From a checkpoint of a small image FSQ autoencoder: encoder norm layernorm.
Rows from expert 30 of block 7 of the encoder, named by matrix and row number. Rows with one number belong to one neuron. Each number is 128 + 24 x the weight over its row's rms, rounded and kept within 0 to 255. All counts start at 0. Numbers have three digits each. After the name is the row's rms in percent of the matrix's.
# up: expert up (encoder.blocks.7.mlp.up, 32x64x256), inputs 172-255
# down: expert down (encoder.blocks.7.mlp.down, 32x256x64, transposed), outputs 172-255
up.0 115:139129127141092151108142134134173140151127149143113098129143133151166109161119131126145111119190152166099117127110110117177110127122142142157131102089157169114121142115114124125167163130130116126089154142187118133136128098152148127125122112158140137100
down.0 105:131117151141167130200135149121186176125127155131139133136090115152116122151111137065147141133138149097109103142063126146089132125126113142114123139140149164118146121150140101151117105125144123140124141098117110158120120109124134129090103131150129112126
up.1 104:144104167107158133121134115125073101077144130139152136135166150126118105103112146102139109140089108109162096141162147121104124139145153105137155180164132196096150138126115134123105116133135104148065132170057081120108110133157132125097142149103119132108
down.1 098:092125104115093100137146124134112107111130128127127136115141079112124116102118140162191172117116126143105138126168147139102131134133118162115132124130134193133139129117145105135130091123133091112115131110113151153156119141092118134149137069148117138115
up.2 106:169126120118114161149110116127106167138132144125099099094117142136163160094133101170073119127154146128156108112133117094178134162134075154151147115118151114095088140120159145128152141151189105131157112122188154138096110106115101103124101129104132118114
down.2 104:148124142171163124086115128113136145172117102138126134129138144086153122133125162063046078111109141083092151140157118109111133123119132081137121165123147130119119118140126124124105164117128150116170139125108147151149119134130131167101119094154141110136
up.3 112:089106091136133102103124120096097102101108124108106112140180111084143163146143079104083124117132136094136141124132133127134140137118151182166113139155107152114126132115114139141153084158127098183141132103120111077133122115121079143104182076157119107130
down.3 123:105134124104136126116125125093111120128116112147132138130160132125116138148135152154151153108107142179129155105179113085151112114138108077133118130135122091104133145139113084139130117137079167113129131124134156109135129120086131122131149084126122136118
up.4 090:119087106081152114076156111101076128102146141133113116103108095103099131135136124142164151125130127130106125133132121145107095114136105174128099137110123157118155120125123116145135131126114157142132125130121146125128134101095069114098145059100131130156
down.4 092:128099135141141162117106091115119148133174129117110155062147141165135146143134105166149109105113146148125124122101152106116132110132126093117120134180121107137126126148116093106137167116090114156131147123155124147132113108099132144158102076120134138135
up.5 093:175106118125141132136126127132152188128124134118080142106125125105134131137076159146116117163147117127114138119057141126132117167099123112175119132089082120108117128102145162164107143114125116193091094183177186128105136103098122148145129148110116118128
down.5 098:160161139155133193135112102122131110108140135133153121111123139074142142131138159080069139138161127068085100123083111104101137130112114176110141155121118092084148134123111068097113147130118114087146123099142123111140124128170136151129088135111133115147
up.6 089:147108119169123147127147136135122108179149147143140123110176118162154131147101111123165082098126127154127136109099116092106117119125161173184145112125153155118101125124110164129158169111089140129084130095152109145135137130157075160193115107124152123121
down.6 093:151150127143138130134100127109159111122101150128117106146098103131115121140122118074172161139138127156145090135089135158169142133128119142113136080107127130118126143135157128174173108114108076121103123083072131216105119134101140118098090130109102118119
up.7 090:156125114156149179136115107122089145125115101158122126160139093119072161123175164120081131120165109107133140129142118105125115154103152129124130114123115109152150130108152104105101123136113102204126139140099103097147119155130088119122137134133137131110
down.7 083:116154133119136126110137107103123170136111129142113124147132118153139125117113147178148085118118128121128156144162138124100140146123110107111142146112112152156140114137132163099126158129110147148116138121133106068134162080159120153126093164139129170137
up.8 133:129170103114138163149134127119139105115132130122152140108123143096096135107157129079131149128082144137133106159116130154145149117125140128134134179144118169101117124120109166118118117136101080156113117126159111122144115112148128104115122082131112129141
down.8 132:115115125159133092105137114120133134081174129122163120084112154094140119047147112145171099137118128142159116153102138133110108103106133080147128115140079144124102129110153145105116108130100166165119123143129126120142105117136153091162140064122112140120
up.9 097:159093089182070134134149125139108096136117155162136155122151113098129078145112160126137154133156147106157077108174141144105071125118113172130161137114127139125146133155133183127145135110133124107114098072117137146141090117179098139160098091137118125118
down.9 080:138107126081177115104124132099171128110080147129131132141099118138087128116116091123057137136126138124101126134123107124130124141126118083135131130120130104110115108100081145120113124136177154083120110099170141168097128145130097102072098149160138119106
up.10 096:149114139102138093140181145085116127131160120118108113175127115117143119163058128107075125144101138121079149126145137153137107112116166128108148081103137095109145120147126092094154097119156156129113120133140132100133137153148111172125165100114161140147
down.10 086:136130136124147129061087147090127118099139110140101109141131120079165107126113136145086131107137112116142150118153112142131130168117111151116122122149118128164128125126105150096090111120114101103094153156126119085158130136144091144094121173184141131113
up.11 086:123085111114090142120165122106152093106105109144165135074095116089125111156129124115114112131119103127115131115116109180123109121124123104176098126100079150135117139125136095143080171123180151110105106143095115131124082089128073122121079163104129120138
down.11 080:116108111072113104150196134111116138193116125126114160124119128149113117165144126126108089100132113135170134131127139138108129109131123124160149126116111121142125126122099157122127156126101143103143108167165134088107107168100147151161122106119142122128
up.12 097:163110091140062119143140112129065102098149091125109119139130097148140120127115136088097128138136135095094106126111146145097111121130170179121114115144121101141105132137128076155132197122158150158131142112139121130143095143153104133164158133131132131141
down.12 098:149134141137156180121084122089126121133132135122147115171098061109171141113107105137105155141129107135111118119142128143140127157144115045113122131123123135125114123120105118135105126125153082122110146206138124120150141149144157133171129133111142095129
up.13 089:139132126163111096175132129125134255167104134126152110157183154115178119150134103189130087136130124152117144078136123120137136137116101089129121102102117144111160119144119135112117128116099153126127112120149142090114126125149172113138152131137132119126
down.13 084:142148175154127128121112139128186096145163098118168128162084116066164104117137148109070105107125110158159136173148126166099147154141124138137118148115128134097119122124178139096145191137162144076161146084127156116144105160143124167121149165109148116134
up.14 083:128137117083113137153100117145137126113166100155128168153147114104124109115143103136145122136167114100131137135153157140090116096164098143153125134118126159105116123112158102120139084114125119138102119116099087144110119137148087164128132118147103123118
down.14 088:112126154169142101162119139173068116102129122120139133144122082113120117074173127127181087123153146112143139113172144118146108127139130150139121129108117131126154131124132144163139110134151142130143095163119137134137133140158137135119135099087130135120
up.15 096:137157158113130122094135136121136132094110116134133149145173143111136125113085130133162086180125113156116176151122123094108159122140101081128153106128084148133144112096160152123130120128100135147111121145094163119131128171081176163136139100145172124120
down.15 102:129148100121129136126124152132099087167161143124146096140148153092134134155121097201167130142112105185145091140160139151122125147112132166118148099084125160140142145129137132114158106152184138119112097110120144126138109158124111053106117074105121157137
up.16 095:138109166119133142122158137134095194126176106124144119155148162120115114132115141107179134136144113202123116128119141140117118133157160110116131149080135162148138139133141183176095186147125138160119149146085092105093126146123133158134149141118115154116
down.16 093:137138103106138164142101121144083141126160126128130117149123114095165117118060132076158130134115157142096160150054147144110127132107115137152159122127146118100129143120135084159131158118159152109124129089130130129158140126127144119157129085133128147137
up.17 106:109129075090102120142125119136094151166152119102104145122138127124115106141122100143135076148164118162116142114111119126094134137135158091104101126155123131121103117151157099142130155139156138129098127118200148114123130123173149128122158148169158148131
down.17 102:134159138127156128155099125094164119140137152151119115099119116132222107156111142133162119124131132132148132116136139127160121126153104187116127127131122152087120122150177153142188166111107113116121126131105123109144118124132112093147084142145133131113
up.18 090:112111124125150091119131121146111100120132154088135149162101103093135150068153098154114163133117113110136124120136125088095128129114151132127123126176120143106123128130156166141177090125108071179113093093099143112131105117155143109100134094119105137131
down.18 079:120147091114113144144126135149109125063097116142114116133140128145133148129129132142133111124128123096117117082164122113132118127135135114113147161126111100099115143138119131090111083106136163132149110139157094150134159106134120088130100136117121142129
up.19 080:164125137134167075118133158127108156140137122132147077103148121151091098163167140145135169105149112166106066140103122136133137140124081104110118105139136159079158129122088102148116189121156137102085153168136094137091079142134112161140125100140125126146
down.19 075:128125156110115140146159112127113100166130145132122164114102146154144110166139111132117120078133102114137124160122164109158146142103123127122131113143127130172115130116166134129118156144144152171129112086136110119159151159087118129163104093147118154135
up.20 129:144128117116077147110144136119163109152132146094140138116104134134133174110110149091128136113133114143136120145101163150122121106119140148122162142151148153105120133091135127135139181135133146083146170112123090131149139081154115177196127080164106128135
down.20 109:130115128138132054135133103113099113103160114127094127153158159160134129140100106081125132119114133134130161093072128094123106110121132132120134121135136135112120124091118101138144094126120123137141119147145107121150144110130134129097125115148125123148
up.21 111:132143174107133182130094144145161129140150145155132107112156104130146149128140145135102124087145145175155111124112143119153143122138129130112153141140141147156115145117117148110125089143117108076121115111146085136125164153152122173119093130120143149126
down.21 124:104106120128141038156117145112122168151161157128139126112080107115121111125141145030146141139104152116158180114104154144134126131143127144110101157124121139100129136127154110184117100123069106083121120141112125168113149128129142123129148143128112088130
up.22 131:170131108134128149154167128148154128119102134112106148150168085147145161148106099112134104122150151131111163104110106135144131124119104153157107125071143149134133138118127079118112118123152161176136115116172153127142142116135090155112149092119132113143
down.22 129:114117127141095132131114113079125129136114124156115130153089110123092150139131140102143112122103118129150075140153126128121113122130116140115150081121123109121130120142119078175127120125117168098121131098115144110094157132107121129131102104144134127121
up.23 083:193129103162140078145120113115145106104124143140122150081136136140147133106152155161143135106136145130123126099122137151149095129124122142098136138135112138124124124104110181126095130118125095132115097143090132141107103100122120112138135127118164116099
down.23 091:119123127137118137122131107167155152119137114137134124113211100145080129170138149132120113106176141096097156118102149107127137121115095126134135112137109168123131135114096132047125066148137123129126093076102086167128111107127132098160134179138108130126
up.24 077:152120147146118101100125128137088165150146116135141139122134136111136138094115116170103124099102135116158150140076161152148123113110110099104101121169134136159126120113122122131153098137073161186187135147169159142151105106154104139138124145159115128155
down.24 081:182133166118127143106159125137140077108134153126144121106128107123081116151091163144062142120137114149128081113059155106113134114080122142132137175125139140139129146148113141181128128132134127092126147114145115137140133101128101132110097108119120143139
up.25 080:115135125105112118153126131132159105065136135130126146159095122148132126125084149122110156138116140091134113133143147070152149145159132119094149095121114108143128136106129144106092134148135075160120161117115125118133120119120172118133095111106139127091
down.25 080:076103102120104135171146133112088129087128160121145129125104127093126140068095158067152106146120118094138107114147121122136109121139099106107137128119107122134153121129089145163114072134130170153118111110135148117162110144130151139137148158167090154142
up.26 091:193139113118066192144103120149149093135095142107171132116117137138133131127117124091123131142149113134127102112092115132107157144129125165155102115143135129131123126107114095151109091126101170148094153121158141123131097121154151120153135124170108144163
down.26 087:151129114126145148141108107121123152117096117113146134154110115172160120140129124171101129152133130112136092121060115166124118127119122061115128132156128100140146124123155091158107072127180131112121146195147107107164168097174132112105151151140164117149
up.27 091:121117125150085081145141134134111127102130117154118154123115107167161123112119077121082178134153142091122150141125110141119109174153086123130133076134118142106132108107100075118136139121156121152133127111115105107128131120168131176143194071139173139133
down.27 094:111139127148143132099146105126093095133141170138117121141090157144105125120121136104080112127130125086101083133086137086174108101142138178095120113146136073142128123153147127186101104142143134125104108169126155059130121127126142139181111158173136151126
up.28 124:107121111121135141133122120126101135099125155127176132116101115129110121094163118138146141140076095113140122117156145138058124116132133126128102165154098125137127118122133164135147043137148080107128118116128143143135122141076163109128082069140129101136
down.28 119:134122129113158114147108129164101117119142122110132163112151154172110135147164108165172156113158136133115180124128129096165128113140113123154116102107100138122120141107158151103122089139077108162142113090110139154112114141088142110176162104081126147112
up.29 069:114128097162118125141183133121197166181110099148157144149124164169130136104080150136151124128137090093112163096108120126166129136092111077157132144123144137152116123110135129139126080142098133140098112106085172149139106169122131086183107176158112107153
down.29 068:117131109079162149136138109132139112163071104093088113179092133107123128197077144106164129124120135126178131110135136129166159134129106164140148134115133142131132133105102157174119120113114089149134143117111167183105126120138139158100107113162111128128
up.30 092:116082126092153131128120156116141151138091112124073119133156156098141137152108127163157105139108126140150173127133130085136176116129086129118121137143156152177150132142145107172116056154126140113128107106100182096114162147136119146132141108131137108153
down.30 088:169125119157117059142115127150174100175166116132124098088159145123134122105129128124126139132133134150152148128134137159105166110115165115140125137134149126089111125127160115179139159122146113113117137081168120124135111141113114075100181057082132117100
up.31 131:177140119107186126131132126156163137130136103127084115105107165165142131127163122148110121112123117135109119128124152071179102123105143114115098111119155131109096151120135100152137143145131133134181161147193145110128098147154120127113113178155154140109
down.31 123:129126127117090132123143135123126196119109119126149124119115109144068122168113113037103162135105162133181154107124120092120111130142169125133135112126138111176129109131130156145112152112138116131125155116149137131116123082143127121092071117142127141141
up.32 111:102128104141135059100139151121133103157130144131150154146139118125100123135127132092161162143141131179132136136112111079108121094121141167140132124146135108163137146132149113123123085108111153108131122132141128093148162094153166131102068140169113139137
down.32 111:125107143120107142129120117112119138123127125125110134105108151178127138129112102084190122143119131158160128182154121157150098115152119093111130105129123091110126134124163132124140057115108147132101150186138158103114143140117143153094203123131147157145
up.33 093:163172136112139159114094131159104126152107151116101119094113119155176150140138138116145127158148121160131117128142121128105115086129068148136129185113119155146105144122145127100138096142100158052118126107104157115164134098134135106139112145128114103131
down.33 105:129108126101152059114181136145158136123107143116056164129135148143109107129105139200176145130147126161113182104144134117142128147136129142130122120112168163123142123107122101152139168124130130162144098121118133134122112097095105147108137126095136129129
up.34 116:162152095153127156093131123145125107111139146127086123142138134113132134098115078104120139175150119092160107116121097108121092126123135181174106148189180117116098140137128145141129129117106135163177170110147124067111118174075151102139124136131117137122
down.34 111:129127168102164191158107095095106146149104093139118143136153133157145153129108125139161133139117158104097108102127148097116139113111092104147130097149139129093129123127163144125123117101095113163125118158091105050131145187138157156149137138134142116118
up.35 103:095127098142133128150122102142068112104098134137134143114094110107111100107120104106115132104081120124144120111130144131109125153134123109102101088117099092127127130152114179137113107108144104124102092137075114110124117142150148164091138176107117100155
down.35 090:090157103113119092142134144155122105161118118116112136108099057143127132139161146130128147128159126118097188116153132133127144118140143150142132142100149099156135123137080096113100154123134121088113119176122134092115134095140121122159123113113103124114
up.36 105:142151138129110211119120114139167141105098153151142115068094139118131141128166128104141117116132151142103171140144150151169094150133108114132146116084115181112124142116112150111124181147120128075178126182146092118119126101125197111157164095100099134119
down.36 101:135133132112132076146144126135118122179163159155129130107113180161091120164163080098151096131105121131107150167133113109141123131126124154117102083113140138107138141115173118113132171146098108145104120118115157093064134144126134126128107120078139118125
up.37 099:112131131119102160114140127112108119174117169148181097137144137110156114169127092116068138136076115136116119120133116100162142154141153113139133098118147098103122141149081150103178160125157103157116130124134102146113084101148153121113062173119109111132
down.37 115:104123125126133113133124117109155137143127126123167135125096147096132134127175091110019146134102116102096156136145106187095157121133132072112128134120149159156142107124130180089119108136149098094129134118154102117159137155173109148157142119165144131136
up.38 085:122109161134150165163163123109146113087115189113130099101152155114118114131139106084148149108132119153129187112171179135084109155132133143081109164104125139155129136135123129120143110154098149126115148132111139101068142122122157100113162082129134147133
down.38 085:118128115117120114129109161103113180090157144133132116158149151116176141091106135122136114118157140122107097136070131158132141158137098113149127117154112147125131153129146145088122108125100155158126132122111142107150122151107154149157144157077107133129
up.39 105:129092120142118134114170121105120080122143114132123130125113133116100119135106119097110143104131114112110143131114111155151146151118140126136065108178140088176139126129126097155102110122172144161064139104139162129119126143076132117152145170143143139139
down.39 102:111140124147137168135111131126100121159137142141135126152162116100183157108153126091083145116147141128128121097064149148115142131102095115134158118163144151117107139132131164088126138126149113141121147205121150093130120112148101164183129137104119104131
up.40 127:109141143130118148108153126098141093061128105130155138128091127089132099122115124085086163128118135094115154114166138133115099179122124110120142093160117109149122128114112144090107144140114151161169116100145097086110186133140146164108153128142132137148
down.40 133:105140086132101149129124132117080107133169139126143136137160118111159145073158157065106090122125120152129126147086139153144117137119101117142110101151121127144123122118166167119115127138136128138145123189142110042133091113135149170187106136117101092121
up.41 064:122131149140119116117149117142144176135086138117129111129094091133153118136098110140157081120105120145134138101117123113157166129119120108127120136124155110159143128157190163098130106139122116151103096091099188139166160103144158105123143126118169131110
down.41 065:132147150120112148163159129106173144131111136143141121091125184046124084152131149116141144131109129153181141113127143127051131139127132085148150143136146114139128132124193107133133156109141135093135132091138126131107131101122125135114129100076123145135
up.42 081:134144110143094122134170120141082146124126124123120124158113156118171123077101139114070130139122107104148103114134084086083154132128142101106149135111118096142153114136097149114090121124090116167175114088147143150140118147092159090145129189118147134103
down.42 082:142134127136085196086111142167146113105086091144085113149129143115171099148105124097034128137134130157144159106098146146113126109140147163129114112135116148129140105108128168086113162144098131137122152195095119125136155107172101177093134156138125137130
up.43 116:121124088149132094129133121137160187130095128137111151110124138069135152183134111138076143119149125120130092098122141095118135151127154083115125119115133086108129133153100124114172127153107126180127139133107112115093121114140144121150123140120122125123
down.43 117:144116148139111042154122147110160059136152093122105128132073159146152110148154136111104148127130125101150148148125129139162143127154118150140124100077106134143104123132130072145120165121099107104129144146114130066137135144146124122112094138165117144108
up.44 093:114133123148141157129117120185149130108097162126113148135092099121164142096134154117121142139147144102090104125134133097145133125118113164175138134163180114093126127099122130110130158101128101149096130162160101122147157113140121112075155060130138129140
down.44 083:119109139131132094117102144124095140134076117099093141140097104091114122117130152137095094109126122137064089135143144086083139123135114125088115174104160151097122115150129164142138140104121074151144130151116129128118165162126154107142142079143113140122
up.45 096:156103146121150133123135135157137152146089130115100108115151138203122132160154095098186131156164144157130151141143115130165127150125095152137136133113181125119125136133167121125125142111117168131134096148140143142169085124129126105139142149115109129136
down.45 114:140139146139132125105093127137171175111119108155133142162174149138104142123120129177144159146102135113134126135129127114073140101118115099128137122139123129164129131132128144116130140154114114146135142067125127158148101134160122140107099120117133138146
up.46 092:157117115114103170119110122147118164127096142117098147133140164164143117095142145119182081132130114160120116133149132082118145123147098166122103116137118130098147134137146141139156161127107155087163095165209120124174141189105204135160176104128118115125
down.46 104:169118142167182098126127151135159166119157116140153119143186148160106132151125141130164134135140113110097166148097132125075117134108143091122112142086166102140143122121149062116133113118100152181144123075126117127115132113159120153100118095102154143157
up.47 121:106177115124131172128130135137171198138104163139110122102114138169130109116127095123073091136153124129125103119149135094126134106155056097145147142159163123126145118137081114111139086136107120102169150132142135122146118099133173101146134119178140118139
down.47 122:162113119135158064142151148119125084199159125120129108145118164159116130157167119109098121133111115151106180149124110116123135121136172161135140160107136114142132128130156175142134169133136156131132126171134125104134110141123116138151141050131154149118
up.48 103:152111125107169143123134126122192171170158125149100137165141163134103127110135119207145115116120120126126131123139128102146114101121144085135103083145115118107124118119155149156131100147094133118114104168103108096094124174109111122136131166133146143146
down.48 106:110129135109134225102117113135086127130122111116124130134100102153150125164111086161157132123127137101120120136172124141155146146132134197126108092157142135121140124143181143131110119115153125171131126153123116123120133098135141142143124197155140135130
up.49 113:179134093094157140129132138072101112082103131129126144130136109141125114069144105141127165116091157162151118157118108167103134110095127150145060136135155180155134133138139133117140099122093134147127104106126105137164129134111129098116095092125117112123
down.49 122:099132087114160148129141121109110151086135110126100148123137074165080116124123155106161137125115135135098157095113134073108146125114115093108131085134133182148140135120168141113107094133131118163104127168117119160136099101101147128152128076107127099134
up.50 113:107141110157153096147114113122124129065148136092122114119157102082134118120092143096092117122078139104153144135127139134100141126139138103114106138140117106134146125109103182136088106117111099159106132103067112081123099097158119146107165123127130107128
down.50 112:110137117102113110119131119117133080127183107146108123090091114138070131113124113140146126130136119148086112136150129127108121110125153115139140063128131095150129124114133083156124086112088151075087114178146119068137165110152122177140165131136111116132
up.51 081:139125093149114179091087104139161128124079162147141115111114120132109146105163124125115121102122144123094135160143116131162149102133131163124120101125156179118125138167131129111122203151127113130143156120120086141159117141097183123113141093147144116101
down.51 087:174116117134097084119144140143127122125069156110112107094137109180131125113158137137140162127099128118105177119077115113142113134133095076154118121125110187131120132121144098127115116125142154175141137063113120135106100122107140106104153095123159137110
up.52 092:149130139173068087145126130161115153148088125158158125123122168146123137136153128155156136165130127123104137148126127114144147147158106141149123117139124091151119139106126155131218135119112170121167120081157165146165121123129115127172081099149128124151
down.52 092:142131108136116154125134139159145118132170126125102112144142170108096144204134116248121166135135129145141110128123118128145130086145128105125101131122144099133141134134152096143133138128112164181166140128147126135101165122094134136126165087157169147149
up.53 085:131108104146141093128126130093109134158155137113133146117127110105170100116141169146110127099116122144136152108164109107114092104117130145146156071136110099095114128132132150126119133121148111073142102143116094107130135097165167116124149106155149126156
down.53 092:147119127123160088119117131112147124066098099140098133128142101164163129106138154130123129132135139145086106129116092125191121122114127149164115124119130121121130114123133110147142104128085156167138108121118101101137133141082166134183124118142115121121
up.54 113:104111111101161098106135116152155172102127107112140149087128124113108116113141136171146152128091127138176128116124130122149153108139109080142126127152110131148135133111115109142119123142104133167144123153100129119116104133159145125107165165113117130123
down.54 095:103120135118143182111149136160101117119115149113108116071157138124138149094165139164117126144126141108103130106130102156134106123120133181143134156126091094136138127126092067158147150141135131119180135138144138130130115132136118180205109149150099113121
up.55 119:131136133153126093142120131152181154099086126136139139108134144167160121121150130147132106140112173115081131143145121141157110131128079105161125155146137143093163128091104113129136129117120120085115124148129131106149135090126135127134169108162119125141
down.55 111:135136157135117108110157132135121136143200129085119134109153159100088137151144137155179151144167119179153123151157117121165103142090124137135155125140130095162144109139144102114129158126122174168115103121133141082092144143115132142124153121130097141128
up.56 080:147114119134181133125103124133095141112182112128123122162124080123118160089141148181103130100127106125144087125110093146135135124119151122123142141116082136135160110119146133133123135147084118207159118126115106132103116119061131101105131150150145131105
down.56 077:138115152147102119105124127151113133099125116132126141141118095102134121116156135154147118133107124146149105110116118107137116165120104131124129117116141176112136136135144161125119115124115140146129152114136111143125160086063155088104143123096122131129
up.57 097:116145153134147137130137136112120180142128118098114106151087123154166132133127128125118138109145115170077120112114119112137140102116100133128138128102155106098130140113127137128131125147118117064112162144127129136153095122150153123137106138133127130155
down.57 097:127126126155137046163092136142120158123156111143119146152169129143151126104130135058111135130132103139117167110100119140068117140121127150162112171122084104160124119110119153091135144132106140096134131116121110132112117140127096145093132133117120142112
up.58 116:109133117131135131101163132137109131077092138143118118123145094133160095164138116134163110076145116092141096127106127087133138114139135110117142162142178108131170123165125098137141186132149097189125131127149145120080124127097105111116126129120134106123
down.58 118:113121129196133145145097121153100098116151126099169125142172161178155136108109119145141134130115136068129083133132148150151135117136144121143123141119136144133128118126107155117086120146118135134128126097148123086146153154126104087127099108127130127106
up.59 079:106120149109120120146161153150161113117139099128108108148098117124167166139106150183164055157105155144134133131125147133131148124152168116118135104153110116150145143120119113120082104125121123162102138129110107123139099191060161130107067177151162140096
down.59 081:134111119130165160146120117068131115149107133137102128105128111112135145099110116107167114138136144146163117132136145130106118131105103188104132139149155121096129124122079119132136139123095102123144149194105120164119162159159160115151125141115142093104
up.60 095:161121140158122079130120135139073147099116121143059155157092115144136099089102129140117164138131136092137080124107118131168125141153075115104125123119125143099153118154091115142076175126167129099109154167117119079080085146141154156134106140166156124108
down.60 092:162107143094133150116148152128105087110136146122120118133111112132121153155110111160112144135138129175113097159075132101186128114154142154120122133147139127114130133119174109184118092138138153117133121077125129101128146144136159138083204144161116144117
up.61 094:149107151119100120103131115131154142120076130160123123151114097159090132127175089128114129111128111142103111129147130087131113138126139136144128110129109130114160126112116153144169128128127131180130164147141146109118133170062137078115095139121149141117
down.61 116:119141139143152189156148116133119162169117117120120100141129161206105153173167113183158105121125130124120136170107143139146136138131156160128122120108094105133140139154118177104118142118140137133126127117125143133103110148121117131129114116099105108108
up.62 087:099114110188110105128133124130066116124145145116132115124146107113134108071149146088081154165142100074120071118153141132103104122104146137115160140118112123095116125133080143122107145130143135112124153123113118110141084162122119110173123163117134142142
down.62 097:099132180118147135101115133158122139159092108110159148131155165165128124137129115114058147147119111156083162092126120125109113131134162110140122129138128119194108139119113151076127170108085157137135144151112120098124113108147087157071135154186128129142
up.63 090:107104146117110136122123124091145130155145141113117110132121130138089112111128106176127143117101095122121130140089149161081136117170141134078108107112091118111161112146102147136107198140159111163130174144133100140093098145101130132159097183140145122114
down.63 094:097128116128132176100133117129117155075138138129154120121207110136123123103093123138143180115128133140071133145123134104128125127146153100144110095144144135159153118127127167104142113137144092103119136132169131174127098157148127157144127107113134126151