A small image FSQ autoencoder, trained from scratch: encoder patch size [2, 2], 9600 steps.
Rows from expert 6 of block 7 of the encoder, named by matrix and row number. Rows with one number belong to one neuron. Each number is 128 + 32 x the weight over its row's rms, rounded and kept within 0 to 255. All counts start at 0. Numbers have three digits each. After the name is the row's rms in percent of the matrix's.
# up: expert up (encoder.blocks.7.mlp.up, 32x64x256), inputs 0-85
# down: expert down (encoder.blocks.7.mlp.down, 32x256x64, transposed), outputs 0-85
up.44 096:090135129130171112160125124139152153156102149078084120133170162159214146140162134148122146155119170161095147085117170174145095105140115106119156131129142130170083120143181123116147143119147123090159119121115093176219146100196208133135062134121101137094099131
up.45 088:164156089131122118121117133127118099129143149184080145130128080166147117133174066146137153174094128087115157126114118136148136107108131123185089105128148140131101173207143133083109071162177110090118097094143120154085085149163148045170149171158078094137096087
up.46 099:100130153102132136123125108151176128146176112119131125146199118118103148117156162130122102059170144196120101186175120156101115138106198113126194146111128131117192076167107104089134122169182123123103212116113133131161166132096172146103123192099172112155104140
up.47 090:139178081170134112103168108151170150100181111101121083148099115167104163139149156112153087126105101053095121164107169189147135126149112164141122149107196144061144148088126131152145138082180118179092175129116179138121128142103123160115163090131157155102094178
up.48 103:066171098140148163055135171095174138076127131185083156133082152123135144091172102138120093153105091125176124128175117176076121114100159088108082048130129105134139076120157127182125144105150107123097099116115117106091090144017151175165141161164123115112136114
up.49 109:129139122074130130156124114093123120121129140188122146134168106108105114098145143101105178108158177166141182172125125125146148141096161129114179139112127113146145040107100169053086140109180128112143089136141112045069159125111071132106177127065120180153080101
up.50 087:124137150132137099081192144097157110099142139130123168101109134126105121110123150098144164112085132114073114198127140134143130068161132151065137107151126126120161100147103129145132151081096150147120149151129134128112099133085091138090113088091131129116092152
up.51 094:140125106151147154117082119121163151070169146111167154134088145153111103117155083137123106124116178097158146116086155150119132098164115122105143034139135155198123139199097213101100106106121099148111189205106181157140187118108108116181098050150114157169068163
up.52 088:098090102113155223133107127111124126159133116100200123199099116121090107121114193107135134113196159176154127074072113119112118107087134085111161148120151124112112125160172136127155164088180177198134128153118130152124148112131145078133051164103130115159100094
up.53 117:120134116102132119152154118140147099096155156146127127088144114088131104104128104078195114130142081237171161220113148137116095156119144158108082149121159134166142069200107106107063187053101108150121128118123132138110086177126066105154106134103100112139182164
up.54 080:163095129078121139108122097131101136132085067203105173148139149057147162113140115127075126090084115159150126157128143160147095110179086058097146066124142138103124169141128108130107138157184143095103169164173114092137186124160118195144139043109122153177122124
up.55 098:060168144144117159110121084155191157110128145177150124155178130102117117149100151130164157108072102110132154198100132153128119134170095107055116124162143128095097180135145171090136099122179107099103120121107156116086175129101086110089225062096144143087048139
up.56 094:100095156131132126132145152155169120100134117129123174138082121126146112100105230088121130172174083137140174099117116136087143101141120085158059146169044130149144181140176096145092114098148134161114125092122139128103122120103140090110091102148074093100093127
up.57 106:117119146126142141080094174114062112158094125107148158137094104092144134169115159131131133165130101125175061158162171151144125148067141125150161199104155129132172180140175160075153120177075115108080151145107142133155136159120125114095147094102108072130061128
up.58 102:182121112107124162109160117091095142146142126127101092144157124152091149166158204133115127107115140115114166164087136163104127103163101127110090118135135144135192163080096080132127156207175109065097090123142183118146130184060090156119157075169123078155111122
up.59 077:142110133088098097127103149143111152105166083143089098180112086098148082124124185106136185112172129088112115150105137158162145076184097115114117161161040117140132127130134086151072093153070114166118091085082108091104123097169091161141061130140102078198107121
down.44 099:162212119136125163145178142187131129103149102144150122097180091125113137129121137127154152123116154127088163168146132137143108189178128158099133100111196156147168133111111096142137078214105142177134157165138132161138161128094181138081095042178134083108147115
down.45 094:135048131119176061150127121109107144109104116136052154131103081067114152141143216166126189162148187130180126150066150154124142134138146178086111107143123167136155108130139151147112158101119133108140106162177148112113151192066214141122140163115111138155117121
down.46 107:105183140153069118056169143087073204082132090096161140120152130080177157137139105148075089073083137182148155147120117137141108149074142122093145157126179095119131120122105101126122150136087143155119139141111114075085106178139092138104165081104168157144141091
down.47 082:116159145156131143102210118130115146116148153132114107170077106104116124137139123106061104120106141162163127177120113215117132137140140161123062193137139128119139077144093143144165101135118145103107128120179146164110127159119134167148192180110129168157116095
down.48 103:141103169136124184191131135156148143191154173105153112133099105089101143118127123169156000123141145125112146144128133132145166079098165115128140108092108074104133141112092167119130128080130159135106122124110136045108157149160115145137122158153094139183105154
down.49 114:137085148118158153143091183075093132133099149102114122159169111150164155105131127134150229195157081128134115116085124184114120090090148101094068118112094102169119088139150130157119163125154151144124157112156112174111121125147043108122159061138146066126171147
down.50 082:139192072173112139076173131065093147155123093086127120089032167133123149138102106141090124159142111154107144162146163075150140128133107111122106184126110127149105143164109116152121140112135187113091140110087104051152090097162020175132200102114119156170103160
down.51 083:124173143124105082132105105131124108100082128063126129131127173089096091137140136158107090114151118083113131045063117177146126101136111147105135189117131068090091122115126084135123199079099124097108163152232131123169133105071085140106109181124109139105141114
down.52 088:063114096080163191146089116191056104174177117147127128123136068047149130139119134112137142139120129176126120061110173113152089054176150151131077098138159164111154120108093127155136157157135085136130188118140100165159123161125114090091110113102131138127161131
down.53 130:140090112152073095097206148139120230105065149120081107123046137170119175145104109100108134131128131189114145164107146088116119180091181143126130097130156091127126084161078115128123199156152150157154118102105067183120147161199051137156183156067142145183196180
down.54 082:125124155095203215118170116132171219135143124072134127109114095155114136147171132098148167117121236079123118097054117114156196081148155101120131116128123142153164129153138095153129121176082103099115085180162150121144134105139199136115128116126119145091146121
down.55 088:127116129099153192127155094083151138085116131091157132126210119186120128126100119150128101172115171123149104167061169135124127122127065111108130121137110159178198118143160073191147123202098156112123129067136098123141112144229060183129138109151149155102143152
down.56 082:133037080135079117182121097203129040159164133072096138136146173091103105118140138130179101189149134146131127038141118199140087086153143149114136117154171123168140113134089174169128064110108135151071130076155147172148106164173091147111102074205116185118099111
down.57 119:132140129097199210065055146112162099110123135128126139095173148194142148106127162151133107070162171131124157171160089141126097178057158141092116168140182078149058142109122155148135155138125196165084148130061122066118173167107155115118164117183107118090125130
down.58 098:196079133066147201119086122080146082129114145123148122142098099208128131118128142094128072077095127080123105128116108136150180119174220150118122162170138119111128099128179123125132164069133139133082080134145157140137127164214119101154172074116086130132133095
down.59 082:118150146164099084122112130119135073100129108127138113128114157153147146101153110155084091159136139093115120166075135171112101106103128122159145134112141153114041155123110194117138107106117121136127151115082156171125119080117158138128185075174159125081123150